A small image classifier, trained from scratch.
Data: trained on microscope photos of single blood and bone marrow cells, 97085 training examples, 52.7 epochs.
Rows from block 2, named by matrix and row number. Rows with one number belong to one neuron. Each number is 500 + 25 x the weight over its row's rms, rounded and kept within 0 to 999. All counts start at 0. Numbers have three digits each. After the name is the row's rms in percent of the matrix's.
# gate: MLP gate (model.blocks.2.mlp.gate.weight, 672x256), inputs 128-255
# fc1: MLP up (model.blocks.2.mlp.fc1.weight, 672x256), inputs 128-255
# fc2: MLP down (model.blocks.2.mlp.fc2.weight, 256x672, transposed), outputs 128-255
gate.43 112:520524517511538503491490489510487469445451495520527510489509522471512493454476509501508484495528467516490471518513517498490469514489530476497528518533561485471514511533504466483506495495550489498531512493490463461475503537511483512437480491482496502469522488524499523445520514498513523498535507518440492485547464504496503500477476522472491515465506478503462529487515456475513555488468
gate.44 112:494511542498484533464501501507515456523497515498535527525521511529487474503503530425471525490532537566560514490460546507501502461475485514481489442522497501509472498505482550502524514496489534536501499504527515532507450466465496529512507445464464521525516450503475528493467500507487508518551496509492518514510523529478509484501486481475498516535492515525481458477523521489515492466528
gate.45 107:498476444468516508469528508561506505519460533470516542511535502541499508531462470501515472489476497464498520510528493567472549484494516487475473544523508491442502475514490520525497546504509461522535493502542519508505537541480466466520503486476493498471476481494470522492496495482498514497503525530486485500516488476479489485522487512497482496502449531498503517515500529452538463459508
gate.46 112:502500505464523495539554499488499476452489505498515514561455486465500499523499523479470547496509518517535527506531518509497492488498522512517526460499472488468550516506472489489529473583496476498526472531498571511536504437454518427463513473560544482486461552494503497503520496528526504458505501498486479503500514512517524522483495551503480447489503534497519511530529492534498511457496
gate.47 103:515531516510472537506483488502510534514486504503535473487486516509476485496519466482485482498477480527513504523479462517486559469527494496493504429500483448487477511450537469454509537497517520477520505541530476498531482515497504506472512507520507498466496505504524526501490483521482514492497474453483517522510505474467487484509482495521512456467503482493448463525511452495452484537484
gate.48 088:539505545485485479503531521535498530459519493488482542474519472509532516548494483490507550511561528516491528535515466529479533480503481476496493503492482459558515472520489525500495519513479478484486505531538520493471481465495489488495484517495510502494511483513446484557527504516471528548455504522494533516447481493482516562516489533489488513530493530507530473467514510488520508520522
gate.49 112:513471504500467462533512491483525504509481532512553514534483509465542482492530521482471463479466495542475491486513557506517486494515510517498474462490469538482532511527517482517528528507521504468451517503457502493468484503474529481509532526508522485533460487487498516459521475518472477506502524515486528510475506476488521487483468511413519478491530477486527481510499483503470502492473
gate.50 099:520497511517472506459492474542525472521478502478522511475490497503493492488514516519487523514454502482456512482491490528498530472508479473515489508506455531510549436486520492497484502541537543526480516473539491500478493532446506458475477506475493530486527510462491524546486503485506467513492549538479479513468500509516485478493497448518490474547480512518524493498494433470506488509550
gate.51 112:503454469467489464535527502475505502477504509468547524476479462530552500486512537507503535479489477480517528488502488508486521499487518478509488514532469527483496522505486504490509521500485503496492528525463496476522473530527481460490519525478537508495552515480526563539483541489489492474530496517451497505495556475482504478528522547499514507534513526493472473511504488490472508488518
gate.52 076:507535502492484499524527497498520505491501474516496496500468507496486489512488490465516465473494510509488526481481540521469523466503536510499545472464477539504527496520516499486493490520460482488486476518485481533486534480522558498535521500534484541515478525526497487450559496498511509518492506502492524475485510449526522529514523517484468502530528498458489477503482552461496459528478
gate.53 107:511468506472537482517515515500457508517519489523494546479539524504518502516525532524552496478446490503454494523477501482481490511516506541543537509497514561492530498488503479491448474488465506505481484477542521568491505488487512511496469495494505462502468527506472504503502485555523527461476482499516467479519497526522497487510493467499531543489528510545506465541475508519454520511546
gate.54 108:535534470477499497535512525472446472518509507525499554477449529470480443471493498525487496471455497520499514491522500484499519489447454513485505521504475468488497517514478477458487462466495476480558498512552486474473496473517503497520520494505528515528506481512510537525517575521480556551455492527484529503459467474530551515509492501520501500431538497505498502529480549512478473543511
gate.55 106:508519480509473516517491532543470509490516482465493480511480495532550488502475524502487504483530484467507444507506503501474502490542449488504468523524462490471450523519486538508506525455479445518466481504503548528492483525504513472495523465481547527486497511511474540520507547511482494494530551485506504533503540535506508479529524539525493443478511548557479486439529498493492498510541
gate.56 101:480505507478520550507520478464476508476522489490481490508440554483504475510470494469509495512462525506481508504496491525509479499502489492520517508513510476469494507510469479505522560494508501541480463431502500516488509506494519500481459509480479468508498462492522493473508524497514493526479555481510456440488492552496493536500491547491447509515526535491466519494442523489522450506535
gate.57 095:500513525465523527521478478525457479513530511494514532523508555488489505541492448508520537497516455536535475480472479498527485478465488480484515494514532470498492514505502523507518494520501441500476514498490484497445477497487434525523531537476518463453461452482540496471455555520471485475479538509472478488524530527502555532525511554510497465530486485509441467500462503493485519496459
gate.58 104:493509496515552502454530495470502529483493537513496553456515464490477529550470453518513473475499538487488456465483553496501495481466508479455480489514458485495514492505470508523511461502497478512516501530537528498513532487491499515465489503487440497510495489528454503467494537554507475513496530503452474527493450491549497480473481522528531519458500450519515516495507485466502484510453
gate.59 107:479498473483491509549485523472547497465503492488538525527508501493531525502511511494511518540454503475483549530486508500515510483440509466494501535502500491474536515511512481500530490515484478486519509523490496507509477501540480530479547499536503437505482509471436465515502514514451525503495460499493509470496504464469423489548496450552507477477538536494533495486459483477522520504504
gate.60 110:415500507492499499485501513483501504475490525509501508501527494567467467530521471529508541511487476537429513541497481473521498521490521507497515501443508499522497529500490528482529462493495492462485492541514527535474507499517483483526494521532485471492529510480501491484484524471493467468509512512486492496506543491481492480507501496475476519481466517511501480536495530485512560473487
gate.61 108:512503533526477476551448522503484555505469487490517528473492478522505483543493529461510522531427525493518503485542515530528510498513478491508514514472485463495520481528506514498521506522539505507523535491501563502484507507526500486478505549477465477500465504538445507511499485492499474495467502501473535504517542489463501480449455543498488516529513519517507474532524487499505532524533
gate.62 035:531483510524536535518479543461507512532434505506508422491468495527489526523454516472505505523507500527514515456505519503496530482427491515510495531503509538546477485504528545518508494518497468451483514473480513522476462522488493554485502544472460481501480515499473512484523490518495499502544487488459493502503475496555467497501513494489466476518482481495483455518497523498461468530495
gate.63 088:486480505510518490534487484527478493496470500549512478501465544485518565500507511525525499477514526486501487507509456463524539489506449483493468476527497508511519513515524503499544515461547532513532513459541459518526492482517519502449514491543500494539545459519473530422487510505495522531519479456503474491492516522486498508513547501496535492524518481532449509542475465496466501540510
gate.64 026:539495469509493479526494552536508543479503463547482515511484516472481500508513517521547517427481495559570497485481503483472486520461485478503536465478489514499462492500462541529521487494492533526488516541512474539492510500486519510528511528491499487483458536488502508480490505461469532479516516478488512499483490503511476513506442545516494468472457520443482475525424521418464493510494
gate.65 083:552491533456516506516484472511518453488510494465477519482522528511478455474471549530484515507520540527478488520464493508482524511456488516525501521468445520512490507501487500473438474507530478517535514501523480467484500490497463512504515456484505501512510501497528507512492481497532520461491485481490506463524513493499500509481505491518467531497517510493505512493483500440520510451437
gate.66 085:505527474532510490551471529513480500510513502462498519505500470458496535505529491488496463492498524483522538538499495536490531518477475480491514516527485484526516518516454470466451504549489521499485509464535509428541563490464512489508542510487537530540445480485472453475481529501473465484519521517484492476498470488480498518514471481479470465475495493539476517506516498531507544459511
gate.67 108:453489456481530516476448534491496531442446499514519493460516503475505500507481452541528506455461546508480506503527483514487474491475527457533458511468479521514473512477493508477486510531454478464491488494515518469484474456472484480512487451493485463504484506518503451491474479503528487454490470509520496493497514468518536477540520527527463539481514468519486494505504522501537520492460
gate.68 095:444490492533537510498489483512460477500509498516526486535501497498439510458479508475533536512497487533513473467487506487505491497544480500496475502510489469499500471485523483538525503523469486469556518479520453518494488501510488518504477589517481501521449524499487498490539521533513524502491482497465436508464470489494461514495491557487485480522465505526574507470485483510483472531518
gate.69 111:515528504524499504489511490532525528479495530484497477487469521489492478484539514479493489513485483454460485495504530503497514507494478511484477520486472512481520525499517455520525489488480508484466487508485521551509540521524510472478500515484506496480498484541520469505523504518515466458471450502491451490493489516531493480497516514441485488546523478473525512505492517518537542491499
gate.70 112:505511486462483525485448485510504517477505534497495511494523470533482492495493463478519519536507499541493503537538563549495500514508454480475508518546485501491511508506537506515482487499533507524472439470526524476489484530442479529489517456480543493515525526508503513512485493540497504489510502502478462477459522504532479502498494500519495468504529555471498475492506481535476523473535
gate.71 086:505511495499532516502489474520466512511483498464518452485540472517518518502472480463505546480515457511514513476471533469510501454473437444509536473451513491510523510542467473512503504508462537492514484480507510522509485470515476483467504519502466503484485536492499478510490494521489508502489468517514483492453496537542492505490485517505548474495515487502501493537479480510514505495495
gate.73 107:511497531480489508496492506495514467477510494496485532524507490517504470534444499512502500454519517431478459508448522508519492497484486548484485537493539503504464504513511504513482501521490489487478504477528509484484500505468469474432533458511465533514500501522478470503450512527491546515487470523492500495467481520463473485514510522458496500511497488544491494537455514501507468516504
gate.74 111:505513505517472478537468531512485511506473481503491522459444477540473546494486535485469514508525485492478471478480536508490490511456521517463511484453555482501515493480510478491541515494515503490497536510509485515508527475515472524497519483482421475457504523469492514468518502489483491543525467496499494462530518466458505488501473522501524478471487505472552522463513550496482498503514
gate.75 104:510490512488524488493516445486547488468513530464497522461495507485503526528503495458527504517500509479505530483503459510477546502479483468481509519511500524503493547487454508486486504487526459485485492484518523483528476507478539531442511482502530506480545496533522506448476518502494443516435493515529524475545486530491536504465534496521532503504521501493530481549525508507526506464466
gate.76 107:452486514511514520518478467537451548508522472531518523499490520438517489497473512514524473482514476475488469507494501531528526516505478552504498531540507526505440461490461540490515528486479535530444474544473491478495531559528460533533451546517499492459492494529491534499487504568492484478435493526449500503494460486508516472486480489476524504495493526474495497481510517448515489520504
gate.77 113:488489533462480522508510507499536511509500473546506463518526506501429491509478523479516515493495547506468491512490516525469486504529489479486505518500461504505523443479469485456538512496492494482499502542529536556464474559473478508489507512452481453490535501491518527531540509515479488465536457519481512513553489472560481509483490506422532544480494488509500551495496487508477497500493
gate.78 109:505471539497496539508443522544514509467550477508509461518473556471519467476487482480511492495490495514495511516481490499515452508433541497468504492476532487484548473482492436485457556503499527503512490479489437552491513459482534444528500474484474502537519514535522453502486546485515514496452465525519496518499510493490461509523539520505498487480517497541486510494509496488539555477512
fc1.43 103:506505502508473470461416539495487520522527539492516510530483442527479477488508473514500502471471434524493515495504493509487511450507464492526494505498507494485500473516480531526529465482476483489514484499463532447500527554444513487488516523524486508516489502522500499500484440479484467511519511510548492486533507469483495439471473507524533488498534508512529536506509493514525521514466
fc1.44 111:468491536467529513503529497428487466480472543517478484508491525556513542494527513466487465486514479525527470487503484488523537461529479507503526461509532513472515475535535531502482509515463474521510503525484521489491447500530530511488527499512529537503458436500517547543481506507490475503553532521480530488488525483489527477516482469490522524494449511538516517506478518473484519498464
fc1.45 108:519519540542457485436499484506467475514494498461494527526470478487470489515528500515535506504497483521540500494476494501504503479509483472508521483513495477498456464502481480508462463547486498464520531480507516482493446473505511487487498539532478492548488490512531503486454451537503469518489531570519510475501513456454518483498518500484430529484500493527479476457513497526490469511483
fc1.46 114:462512507509508489494461512503495512458544524507474481497501517523465498486532474469502512499473486450472496499490473468503533549457482515489510487471547499532475466516507452526484508522484499537468473474518448438508514500508498517468508516494488531507511458533445493531501467546515505536493479482470492480541528506542490554495453485520490546509511515492529466529501496471514468560504
fc1.47 108:550497474521516510522483458511497498507528544505506490453521526520526471507540496492456493514487460540492483546519472493484520501512494518507473492469507507510505545477508514460485533497510502466495529511510478501511487498509501459456486482534509559462491550511479484510517491482507519547489486440535486480505511486482474511493507454493516480471493503524506458497493476498477506487518
fc1.48 102:478487472497486510518479493474501498527540501476492460491488501526482483490518525510539483500497513485511488486479527500501476476485508542474477497474510509469495524460477480494506476532489487559504482511486481469570549518515550522511520561510495515502514505473495506462489538498463509518509476488517500475569528502478491488490565492548510531459533479492479560541434486480507499471479
fc1.49 117:496533520441532508540503513519528457511491516509505532520506521451540503468512491541498476485520528473540479478539518456511502450490500496458504471510496510456503519484477510524538503493501473473479498418479518478466500526476515487509517514472477522527507517524475495535490503484497468461523438515505499474487492516536530505421512533520496515528497521523501463476500549492465542502528
fc1.50 095:533534512452511455478495501490532514497531491490479525510484493556503515511449475507521506520510534463459479498482504482462477512522476488465509513543478500498517499481531462515471463497520516502503512485537496500476487485500469495529476492494496474534520465490525488543480496466471545492536497548466542498478555436481481507513473511513499472521485490491505487485531485533529491518497
fc1.51 109:503461530484487514476520510526517463510488506506509506497532512474486491480546521482485493503491510509491494532500487483479494509449502522486490499496538484508541477457556528489466484476467517507470511506469500523471467565474486526464512485502528516530503483461500451512472478499480507496485505494517532478478455524475493528493482514502506448481507553475477456483532480562472526526477
fc1.52 078:526467503513541456517508531489487504526537500480501513521527485511469516493512546508508522491498526533506452524469521466506505503507445459490470576493494529500484489490498493508543556495523532536522535514506503485499474469480456474486487480497501497493493509500511506482504479541510523515510490476526508550517469541508487483524469510469476542486490497511535500492539465523528491501552
fc1.53 105:479502480508482486472513483497512519489498502466512505531466456462523498489474506461521475477535501493544530531442471464517486511516507428422528494509483475515514513505471492517511488539547484490544473537473476487510512473516502493493468472500475490482498461473467479493536481509477465470492501472537532503504486504501491540467499540477465511496509541520499516483554498454541464511504
fc1.54 108:440508506494478504539506531477529468526517458520525497522533486523501509456494541493479522471472494530445550541524453516534493500506508484519484483492499488506532439464460530482472474521483514491501476475508519526486489486522504498513518518518513494479527475539450458483458491512506498480489446438496522508512522544475497512461515513533510493509530478496537486502456465522526465523476
fc1.55 109:525500511516497470526492511514467471446497479445475499537490497475516523486470542508497506547561515475477513500491544533511539498495490496530471496499500528447483519512521538537508458523515482533423495536485538497498512468530519485528501507520512507545528524545494460477480544474464477528536541462529531472507519520481505519519495479518525475529506516509530523480504479501491498484541
fc1.56 097:526471488493490517507465486513512500473506492499434536467517478510524510464526493480527524521456557504545526554512516517505515493471512466511503538504488476469443467460456497526475467512489520503534467522468512451526510522469464521505501467509495481527489488522512508494504482482500489506514469503491507464561470517477508490503488520499510491471500494500467536528479518493494525468471
fc1.57 089:505519460535539528550505474472472537519485487512519475512519535510525454517486549483505510497488514494499487521500484490528492491506487509493487461553463491522501505451534517459496504495531521518477479467515480483494505515497524441470510452488503490475508516527508527522544482487491508522508513523512505524508510524546501470470454461482507520544529488492519492490466501501480494462523
fc1.58 102:495505473473473497538495525531487491518509441545519486551525556481543454473536534456495481492482531494484503487494475479439522491475485489522570505478452487546477502492540470503496525476506512501521509474485488486501456479511527481503511538520492500498482454474532498516536478517506447459498464477519510456512534515467519526484538474486478472526503522486464501462478521519511511488498
fc1.59 102:561522482454512500523506493481502488512530466523460492493501494499519457518500510491487504526495484495539499520501469484538485545517475513539505505513526456482481508505466508458471415477486548484465504456585490514443499553528490528485513473501479501522486477525484488502533481466474525495473550501476485490517551551501510516493514521508488510487488458519515491489519518497510522521460
fc1.60 114:506476528467539532515489494492508499502485469536507541519491518483520509465495498565509469516480475506515526524463500527475492496489513535489506500510481529453494459503566470491565480505503462487509465499490501487435502471535507492481484472483511511468487481497501494506532484491454493535501539554459516520505503515489518494471444507495500494500499504466467528476512512510495479437506
fc1.61 114:538457520500479553492479505524485487486514490504486535522506484495486496515534471548495505457574518473517523508507509506478510486514461505498532510550495550466511499497506549507473485475494501505474481498495482486491481544470423539459524531540474550510542511466527508492504492529446476516476523491478461523445440496520517494494499470497512485448475466512512481480456516503473466478469
fc1.62 034:512525475522493500453504513520517514461524482457513496492497500481491491521485477444542494499491553516550496513518522493504450504508448497483480481559534456480491505525451481497477435479463467545495464506490476533497490489508531438453478502518500500497494460505554474484509497509513511521501542491511468517491491521445528531516526532529550492494525525521519502503494498496487546466488
fc1.63 088:485517482492525474519495499497470514550530493532484491513503488470492497482469456505497512468472521463505513524473492493514484509513492512481468515504510537508522451533520487473523471447481520488511497520510506476530513472506471540550483495484454517439488527454437535529494485505553523480483501510445527462517498520499550497487531485493516471484568479477479504504519462517475495491505
fc1.64 029:514458508516487542503524445508472488530503512441468519508502443498519489501483497507479510492461517463473456510475532501520493462518499488534467496524525492474477544509487487467492526514512498475484520512471465509487473495479554463442470496494542516556523487472498495526494561487477491507513536519502487513508478498466494464513515508471492498454505462525497488479443498489499450493479
fc1.65 092:499515566504490520477512478510526474505529507474513450515473477500485495533491539536473514476507545518529507477519478502476555457471510518532510524519538492456522520470520537471467509493486455525483498517508483493497484515498484479513489484531458530484482491551518515501478474500519476493499477512473489492462542514482493529494495520494549511486495433534466483468512517478520542533517
fc1.66 090:510473540514490517505514513553487490471529489457519521486513485496502525491474513479459476462452515508475516514504522500520477524476460497494492553498498477534509478439449506462485507520481481508460485472512503508515543490455519515470512497500504482526458468504480430496559530483488481532487523532510533476496499468512519533502540520506452472484472460497522534494491518497530493448482
fc1.67 110:490519521533477475456520541486481494491493495465544498506455531514457471469568505517520554510507516503511535501505507511478457469516519524513511504468496492500482534510509499522483488520506479495503480457530503485526493495482531528504486469519495474507489503518544498470529474458448478511473489483512492483557446463531482490459494475512490493499502512539533505513442507506495518500514
fc1.68 098:487480519461489499509509526452500503500495516508549536479516493505525545591496478545461468493516510493483536527506494529497502502467499479508505488511475517511471504492459504471512444486523491466496499511507541481469503465533509527494493475473527516478538432505520477509491522503512510469510526483501547499523504525528509522493501488522484492525526545451469541525524473488510547449481
fc1.69 115:506468518470486532510521495473500484485519503472488487531471568508491518482480529510434528491498542499544490495482475507512492486510494494517502524534503458498486510497476517540519464481534463498541523510492484497535524475476483501514487498531526508525545497465502507502462515522478467490539528499484524481531540511515480537473498514491504532487538462512490485536467501480470487536503
fc1.70 119:566548537517524538488484487523535482507527527562532474501500457484487527526508486478519537484492491493484468523518537513478504507444517533489497565497492487497485553492494491534561520462427519510505486459521489507477467478502508492480490495507478474479498539493450472501516479529488511473517523514485508513489512484526503530490496499497484493515515466528522490510470480498540482532490
fc1.71 086:516505538474515507475501468481516504453453457518479455525465532482484502518474458546498525503483499524513495482500435562488456522499502506510466493508507499503502535497428505535539475513547479478532483474523517523484502466525498522539472498523509506495511503492493505512505487499507506466492470532523546536521481472471481489488498464516519510497501519468480505494499438482508476508475
fc1.73 103:480548510501472501517501484523518476546473523493498537532490503517509531457545517503502491483510529506507518464507472524486451518477511489457480504504479548519551520522556469495502467513497528507514516499496469460503486483487499541538467515459502499529495489488510498492537447492510480519531528504485513515520527517456482467502479505508491553529511501511556471520491492504510465564524
fc1.74 102:502536519520489523512510460469479511515460505511537515478485517504535495474515519516484502538477555511527468530492522495508495526482500531536493510506499522534479547451471513490482525538456517442498509532518487488486508527536497499497529520501486466538481457532500527492472467485527503525489500524459492466542483486514521458487462501448495489528493465490463450475528485540488511562504
fc1.75 106:534513524481482536513473493477522486471540446518493494487458512498495506500499499481501508502485485488530547517484459506464531519486485441472529422507435486531505510480471491478526481517478481489531505543508528486554505508490472510529534522517531510521482479528529511504537481513489488478461495501524509512534487525520556469480531442507521525518519482477489505532504529533514500492527
fc1.76 099:490506524530483521506492532499551530504484499475501453524481502462472512522497538491465475518472499511501492468526505467502505499452503543500491527482488487466522494496473539508551492523461510489495556542515489520499482528495483541531519483457516462514561502526494518494475409518521509467475491485457507481497486475472489458508502541476456487471479528489549533462499510515496509489540
fc1.77 120:498511462476519508500459506512506529498504528472487501513489496530491503504495501533487506516502498523463499485479538494446494545515468478510522478510496558475508515485476461468484513522539510486454502507506481493509498432470460466500527484491522530531515512490546523461521477475476482494506526485477516489530508528503507517518525511525516511538525507436457534504485519491490499517507
fc1.78 105:478526475552492487495463460518525508528474534448496553495505492513501495472488496491483472518509491513497484497535495512517518522525506509503516532470494460461509489501470523488505470514449471503514511463544505508426483540528538495516492522509509478472436475476475464493527491535526521479444494514500518478476519502480452483488486497514526523498475513471519504457506494522432471508499
fc2.43 103:535506516497556478428535466517504484496468529516473553502466535503507487498480532494438525514513519512483496529530521504491491506514479459502537456475537489494510476542483535504520458506499527466492490495479503482537549528501524506468539505528509487496505571463500555507486546515485484496482500505526455502506502496524484536481520488515470543512533497508487480499498515473491519506501
fc2.44 107:525497538494502458515488448525502541471475508523460526515499519462474513490481497473450453445505522492510534530515475567484500493489509524476510549541499498460510480518525540507442486477488538525515546478484509498476469475443489501497474462515493527501485479525513475476492535475474524481498494491475499475517484510488475492496478499509471499523510516508500523504545506485478489488516
fc2.45 106:472521513533482476529475481543468487521490490497469460494464517498499489495495524489548477487542511509461507460514491534522493534485462497476533453483482504507494464467492537464508524482517537521555532519519508520455525540504494518493526490525510476530499487505473490470509490504475490493503522521475501525481510481520480512524491515485512475490474504507505505498463498532509516481471
fc2.46 109:552507495556474519517447489467502473508517518495494520503539525524544463532505486494530524516525499507505508515507463495506457524465518487467533513467556503491499517519489485460541469529519511498509515503500472447474508509492535464530503474498525479534462547495484552486514510485505555471475543483494447510512472484518520471502485498519527535501502549520542505504491470542492477527521
fc2.47 102:518498509523476548491501509546514530498515495506476482465449514494495490482523520494507505507540492459521467524502474512491494467513521520488524495505470511498532471496459569478505515473499521507482476471503510511466489520496515527482505506512479484493477509528482527467509496546470536526465548492472485491475486509499488475475465558494491506496494504505470535488492537506524557504491
fc2.48 093:478464481430504486496472540514546483520494502532532479542499424498507472514508502527521497484523477478527542517471468516463500511483482487478522488528489535508447508508434469540445495530479476499529508501464463516491490477507527504521443535481440489521520486497497492480542495485517513489477496488491518461496504515499480511504531505494534489508509527454470526547481455442512508522468
fc2.49 116:488467539510505492521487494546524481520537503479454514476530477530475485500495514481512532480488492488478523530520478519523470502512483521506487523523475494477476514488506549481490512505523533502513495506498532521490464470505487523544547499502509518518480473464509487499465525533491447492483491494469446464510492471481522546445481461519477505496477534529538515498526513465501509520528
fc2.50 096:456539510515480475497488445532455476485512489540516476475471486522512532507481495497515489520466538512494532453507474500476473499513487482491490522528479546528472490480503485516529509550508492507480502503534522447482517578530497454479496498471488520500473485491471532478502515478509474493505496505459518479512499530509476503515479540510477501498508512509544517489439512510489550516501
fc2.51 113:508542495502464541507543511447515504466461529475526504529495529496475513516519448525512494461479497516550495493525475525524490542497518494496547495484473463499530518499530545530469510502467517466492549555503491533524511505511490522493530479504520467501464493458508497521530481491495505489527497540478519486519542469450478513494526521537508498456479487511536520486499537535474513471502
fc2.52 078:534507517495495507530461532519424529529459492462476511505492487518502518539523496492515460509472465534517482492527487505482574536534504488492449551510503563498482533517491469524560502506506487511486520494477479503488544533509496532546507479502472500469505486489485501510505484519500491542542461485515515476474493483505492497476513479485509449507526477486478513529496507517498529525484
fc2.53 110:522486496556513509482471518514488510515481479462540448511480465514499497532525521466518498552506468476515535498549541543515495501501466510487515499479483545499499457535506493488516451510468514464452478527499490515478504518558521470495455478499495509502494520454458482456493528476474490494460518524506497481503496505532533514484466522506485484513479548496540513501475511486506507515508
fc2.54 107:502481506551493501493528496464497502507491462505516529497503502474532565517529497489486500498467523495504484492565501486516503514505472492545522498500488494518487537514492490516515459508484474470472466512499490515517546530496503478492494536513502530483508497502490507493474495541451520495527514481476526496537514503509488452488491496486501507517531475522463485523501488556512507499539
fc2.55 103:519484540518533474471496468501550486477550525515500532509467476513505515473497537478505484502500507511494511490485544535490499505462501538474489510470480513486549489569493484491480502550478456519484438460511472492514517516515465513494484525497510544482516483488521523522495467520507502491477479515519502462481458538523537505530535475553504468520489475529519527502490475498493499487466
fc2.56 099:488492521516493502472498496519484480519451452520511516503488478511458516503468488478464522494515531494516511481492517529505475506499526497488503525510517496471491539469458528520512510505464485486471549506542480489505531508516502492504525481478503495549493460519551515527538511479533485521508492493468507502465502510474500521590501516512469516448487466538530506476485516499506568486506
fc2.57 089:488449474490505505512528505521522488518489470473519480455519526484519451527529476529486521486495510479538489507528501537530496474532478474503432490485501492497517476480467471512525476473468533537491472522527491465482530467490526483460498484486518515504483497498504538473476518447469514476531460488469491440491506532465508533480514524512479513486501541499487520501491522478518499459508
fc2.58 108:548448493497488509461492514520469514486502500502522532506507466482508487501492524549496495498525527495495491489485492512475478504534535507475461564461478462465488519476455484520468496498508505504577500449490522520513513541499485474519469528465544527499523466531472506518535509472510481518522459505509533486496485500497481501546557496519504483529448438511477540538503509504453543515466
fc2.59 098:454474478527510477473510505502455504527484460490450519472481464488472477510435472478452500465506521502497526486538474491536546528482534536493538532471484534526535470483501513481546507490517480540482499485502543546529514569492514528470536505501498499553512528487472486561502476520503509519494525497494518503483504489543506526509481478519496477487539517482466475487514495524474509511545
fc2.60 113:511496476478490486494540491548538537478514554477479478541535527507520458506543489485560513500494512547489497472501477479490469486477535472494556502474497525505482436481488502528463462532448518504472510507512480443486490513503472509508508514502544521466507447504466517513494465487497513502496494479494493472447534504492486481460511533555501553501440507489475475516491501496521509488509
fc2.61 116:451485495510566474491487521479505487497489501444507524499493523544479551474505497497484497540463462515510499492510544489485472541444469494526537453441469532487519486511503509526502510488453493528481498539487491494544508479534493508478500511455499520480491494504520467477518510524511509511552523539496460481488484527495534500508502459477489479518528497543484475491469480484477501533480
fc2.62 037:544487503537469521458511528513471473522485445486497482504487507452482538544521493502560511504456501458472489420479490499516464458515452465469531471482466492487482487534484460485517495508512487499519511523518483519548495451487489471516483517477521506538491493492556517487509488451530516523496494466559521478488524484504500518509504501474517479488482464483445484475466499530488491484461
fc2.63 085:500527483530509493495515525476524486498514497495484546474555512496466524490524506499505494469491504502522477485567517488505432525492501489479477466464519500478498571537525503480486461504437508467490517558525488480492503485479492481504521454490529566529487505503490537527543505463462510505487513492486497483507511496521510516469511462522506513482506563525547516502526477509485501492454
fc2.64 028:514513517480461513525534517516523512502533531512472505497507463499488477512499512520434508529523529478528489532474481522487480503508527478496515481527528485503520509450534500455500469457489519490460494520515517512472460525486534517532508437495482491496500514516525524526498533513484502517477498511431527528470515521452549508514518438483486462504504504543514464494529492510487520496542
fc2.65 085:545503521464525460522463516558504471502518499494514515507528559469507536474519531539507509512494497437512486518476514491498463491488471515505496541499469475527502490492462495476492541474535519504547514535498468516500528545513467482501508478461490473531503479462526513487506535466534505450536484513507524501477504538508501520474463515495512475502487523511459529473485501494496489526528
fc2.66 088:477482502495523510498478488508493513487514437508479503510526479485524491526476489483505464479474483517514464475473488484543535457539493521486498529499509480544502489507532515499412533502506489529520482468483488455477495533530524512458504506512493474488483508474518526520494495515518485515544461484498548500524513490514526504549507513496549503493471515530488497494418479501491512516502
fc2.67 107:552449499466515509515488526469473501485506510504555464516492473524516515507465543489490498497500500500477473545551509512504477521529488514511449486480499491483478456541494492544530505514481435489522529499506498521539514478554510511501490485499555514440492501470466504480506519501519509486508491481449501479543499477535482510487508520488487539506526511537495538523483506500482440511510
fc2.68 095:482494524517533511545479522489511544514526477453492515468527496460473514501514468495476500534498500533488473511498554515466505532517484512482523496460523502469518543531537543461484486497558523519520521507479504506531531500438506503489472511571548515547500496455489513545535537481495494509466483458466480510438510461525535521504506520508494526466501526452517491476482494490543495471529
fc2.69 113:510524485492499507466488500485555545545509477442499501478478514485484492470481515496526461501534504527462496504465510540474513490469516495494550486479502465508528457487489531470475488504511508536519498498501512527479521507509519489455517501506491510535493510505490475504477537552492551536519515526557491461464482468521487457513515533454482469528538514492474481488488486475499468504487
fc2.70 114:501479526508522488517533495481491496498498446519480498478510479477504510534499529488503493548465527508484554487500483517467540473480542461506540462485498512511515484480521499506436442528506484462560539510462548458493478538485477509480518490527558513505484494493557525508504510483491545529493516488493472500516495513503481483509538493486525515529490487517524490518534521519475499547525
fc2.71 085:489511473456488485530530442489508516435513489526524465493536523508498496505506447552470523476449490506479516512517478486494474487453523489535512481492443521513535477477499514488515520532471492459458512516552475513508497531472496527527493506482505470466504501503501511499496465498481501452515515487514491452511495459468474458479537472494485479482555506498506497485518493507491513514555
fc2.73 110:486511477486538510507497501483455495475473488500521494531529483510537487535489504503466485518492502430512498460481530499501441501485502523539504524497490503532481468484539498518469485491495545527487488464486512501479505511529495465490522528508523481514478533509506478515483474502446495512465529523465483478520483487513480517477492544444482506516482505508513504518487523522522461480513
fc2.74 111:410480515505523531477523510498500530485470493472483498525537537473470459513501532501507516517451507484508505544512499520489503473532539505539504509471554517528485481504494480488500509510505451469480486487507531485521476485489509483470473500477482526507481525473468546483517471497474500530513472454481492507515536535467533542468520480499536490516508496511498510502502510500523486504501
fc2.75 105:498493512493521498487517510557553533527515540494474495490493516478551540500474502547512509474445471496513495481527499545526520500465483512510469487497462539479476499492491473470557459554509511487462489476461495513502524524508549504563513557493535464494520496519505504499474453485563491484465488494499485508498445518498505487516517539493456476461517469471517534537521511501516542505529
fc2.76 100:471510523518486534511449490521556487485485520519496457487477492501506525500528526483537495525474501504465508535508493480487487508469498517527485454512479512520500500486507496529460482517515497506549463489483489491561498473519499557535526464493513497524456459525472441509509532497480539472498456498519489492511482487465505494534488543479462497488480457499501510459528487488490456502509
fc2.77 113:493537483486517492462510490522484551501505494499534473544519499506519518495510494485499544511477540473503508520488544521535484489493517539493552483513507505523507501520468534492529525497536536509456514538480493500496491517509520526501508487496468509516527524498467517482479498493510505463516521502488465534476527476499455464530516489526500509522486489498460505457514535506500537521470
fc2.78 108:503479478546468488456539502529512482510541459478462502492506521513488502545501491498470475516550532480465474470509516499521509525530501510469517497500502526500479466489471477474501516451485491507517530499533498478501509493503472470530458493550484480509493537470582461473529500458515497530484494487465496487481495490496485529486496542490487527471537473482493524525507549465497486552515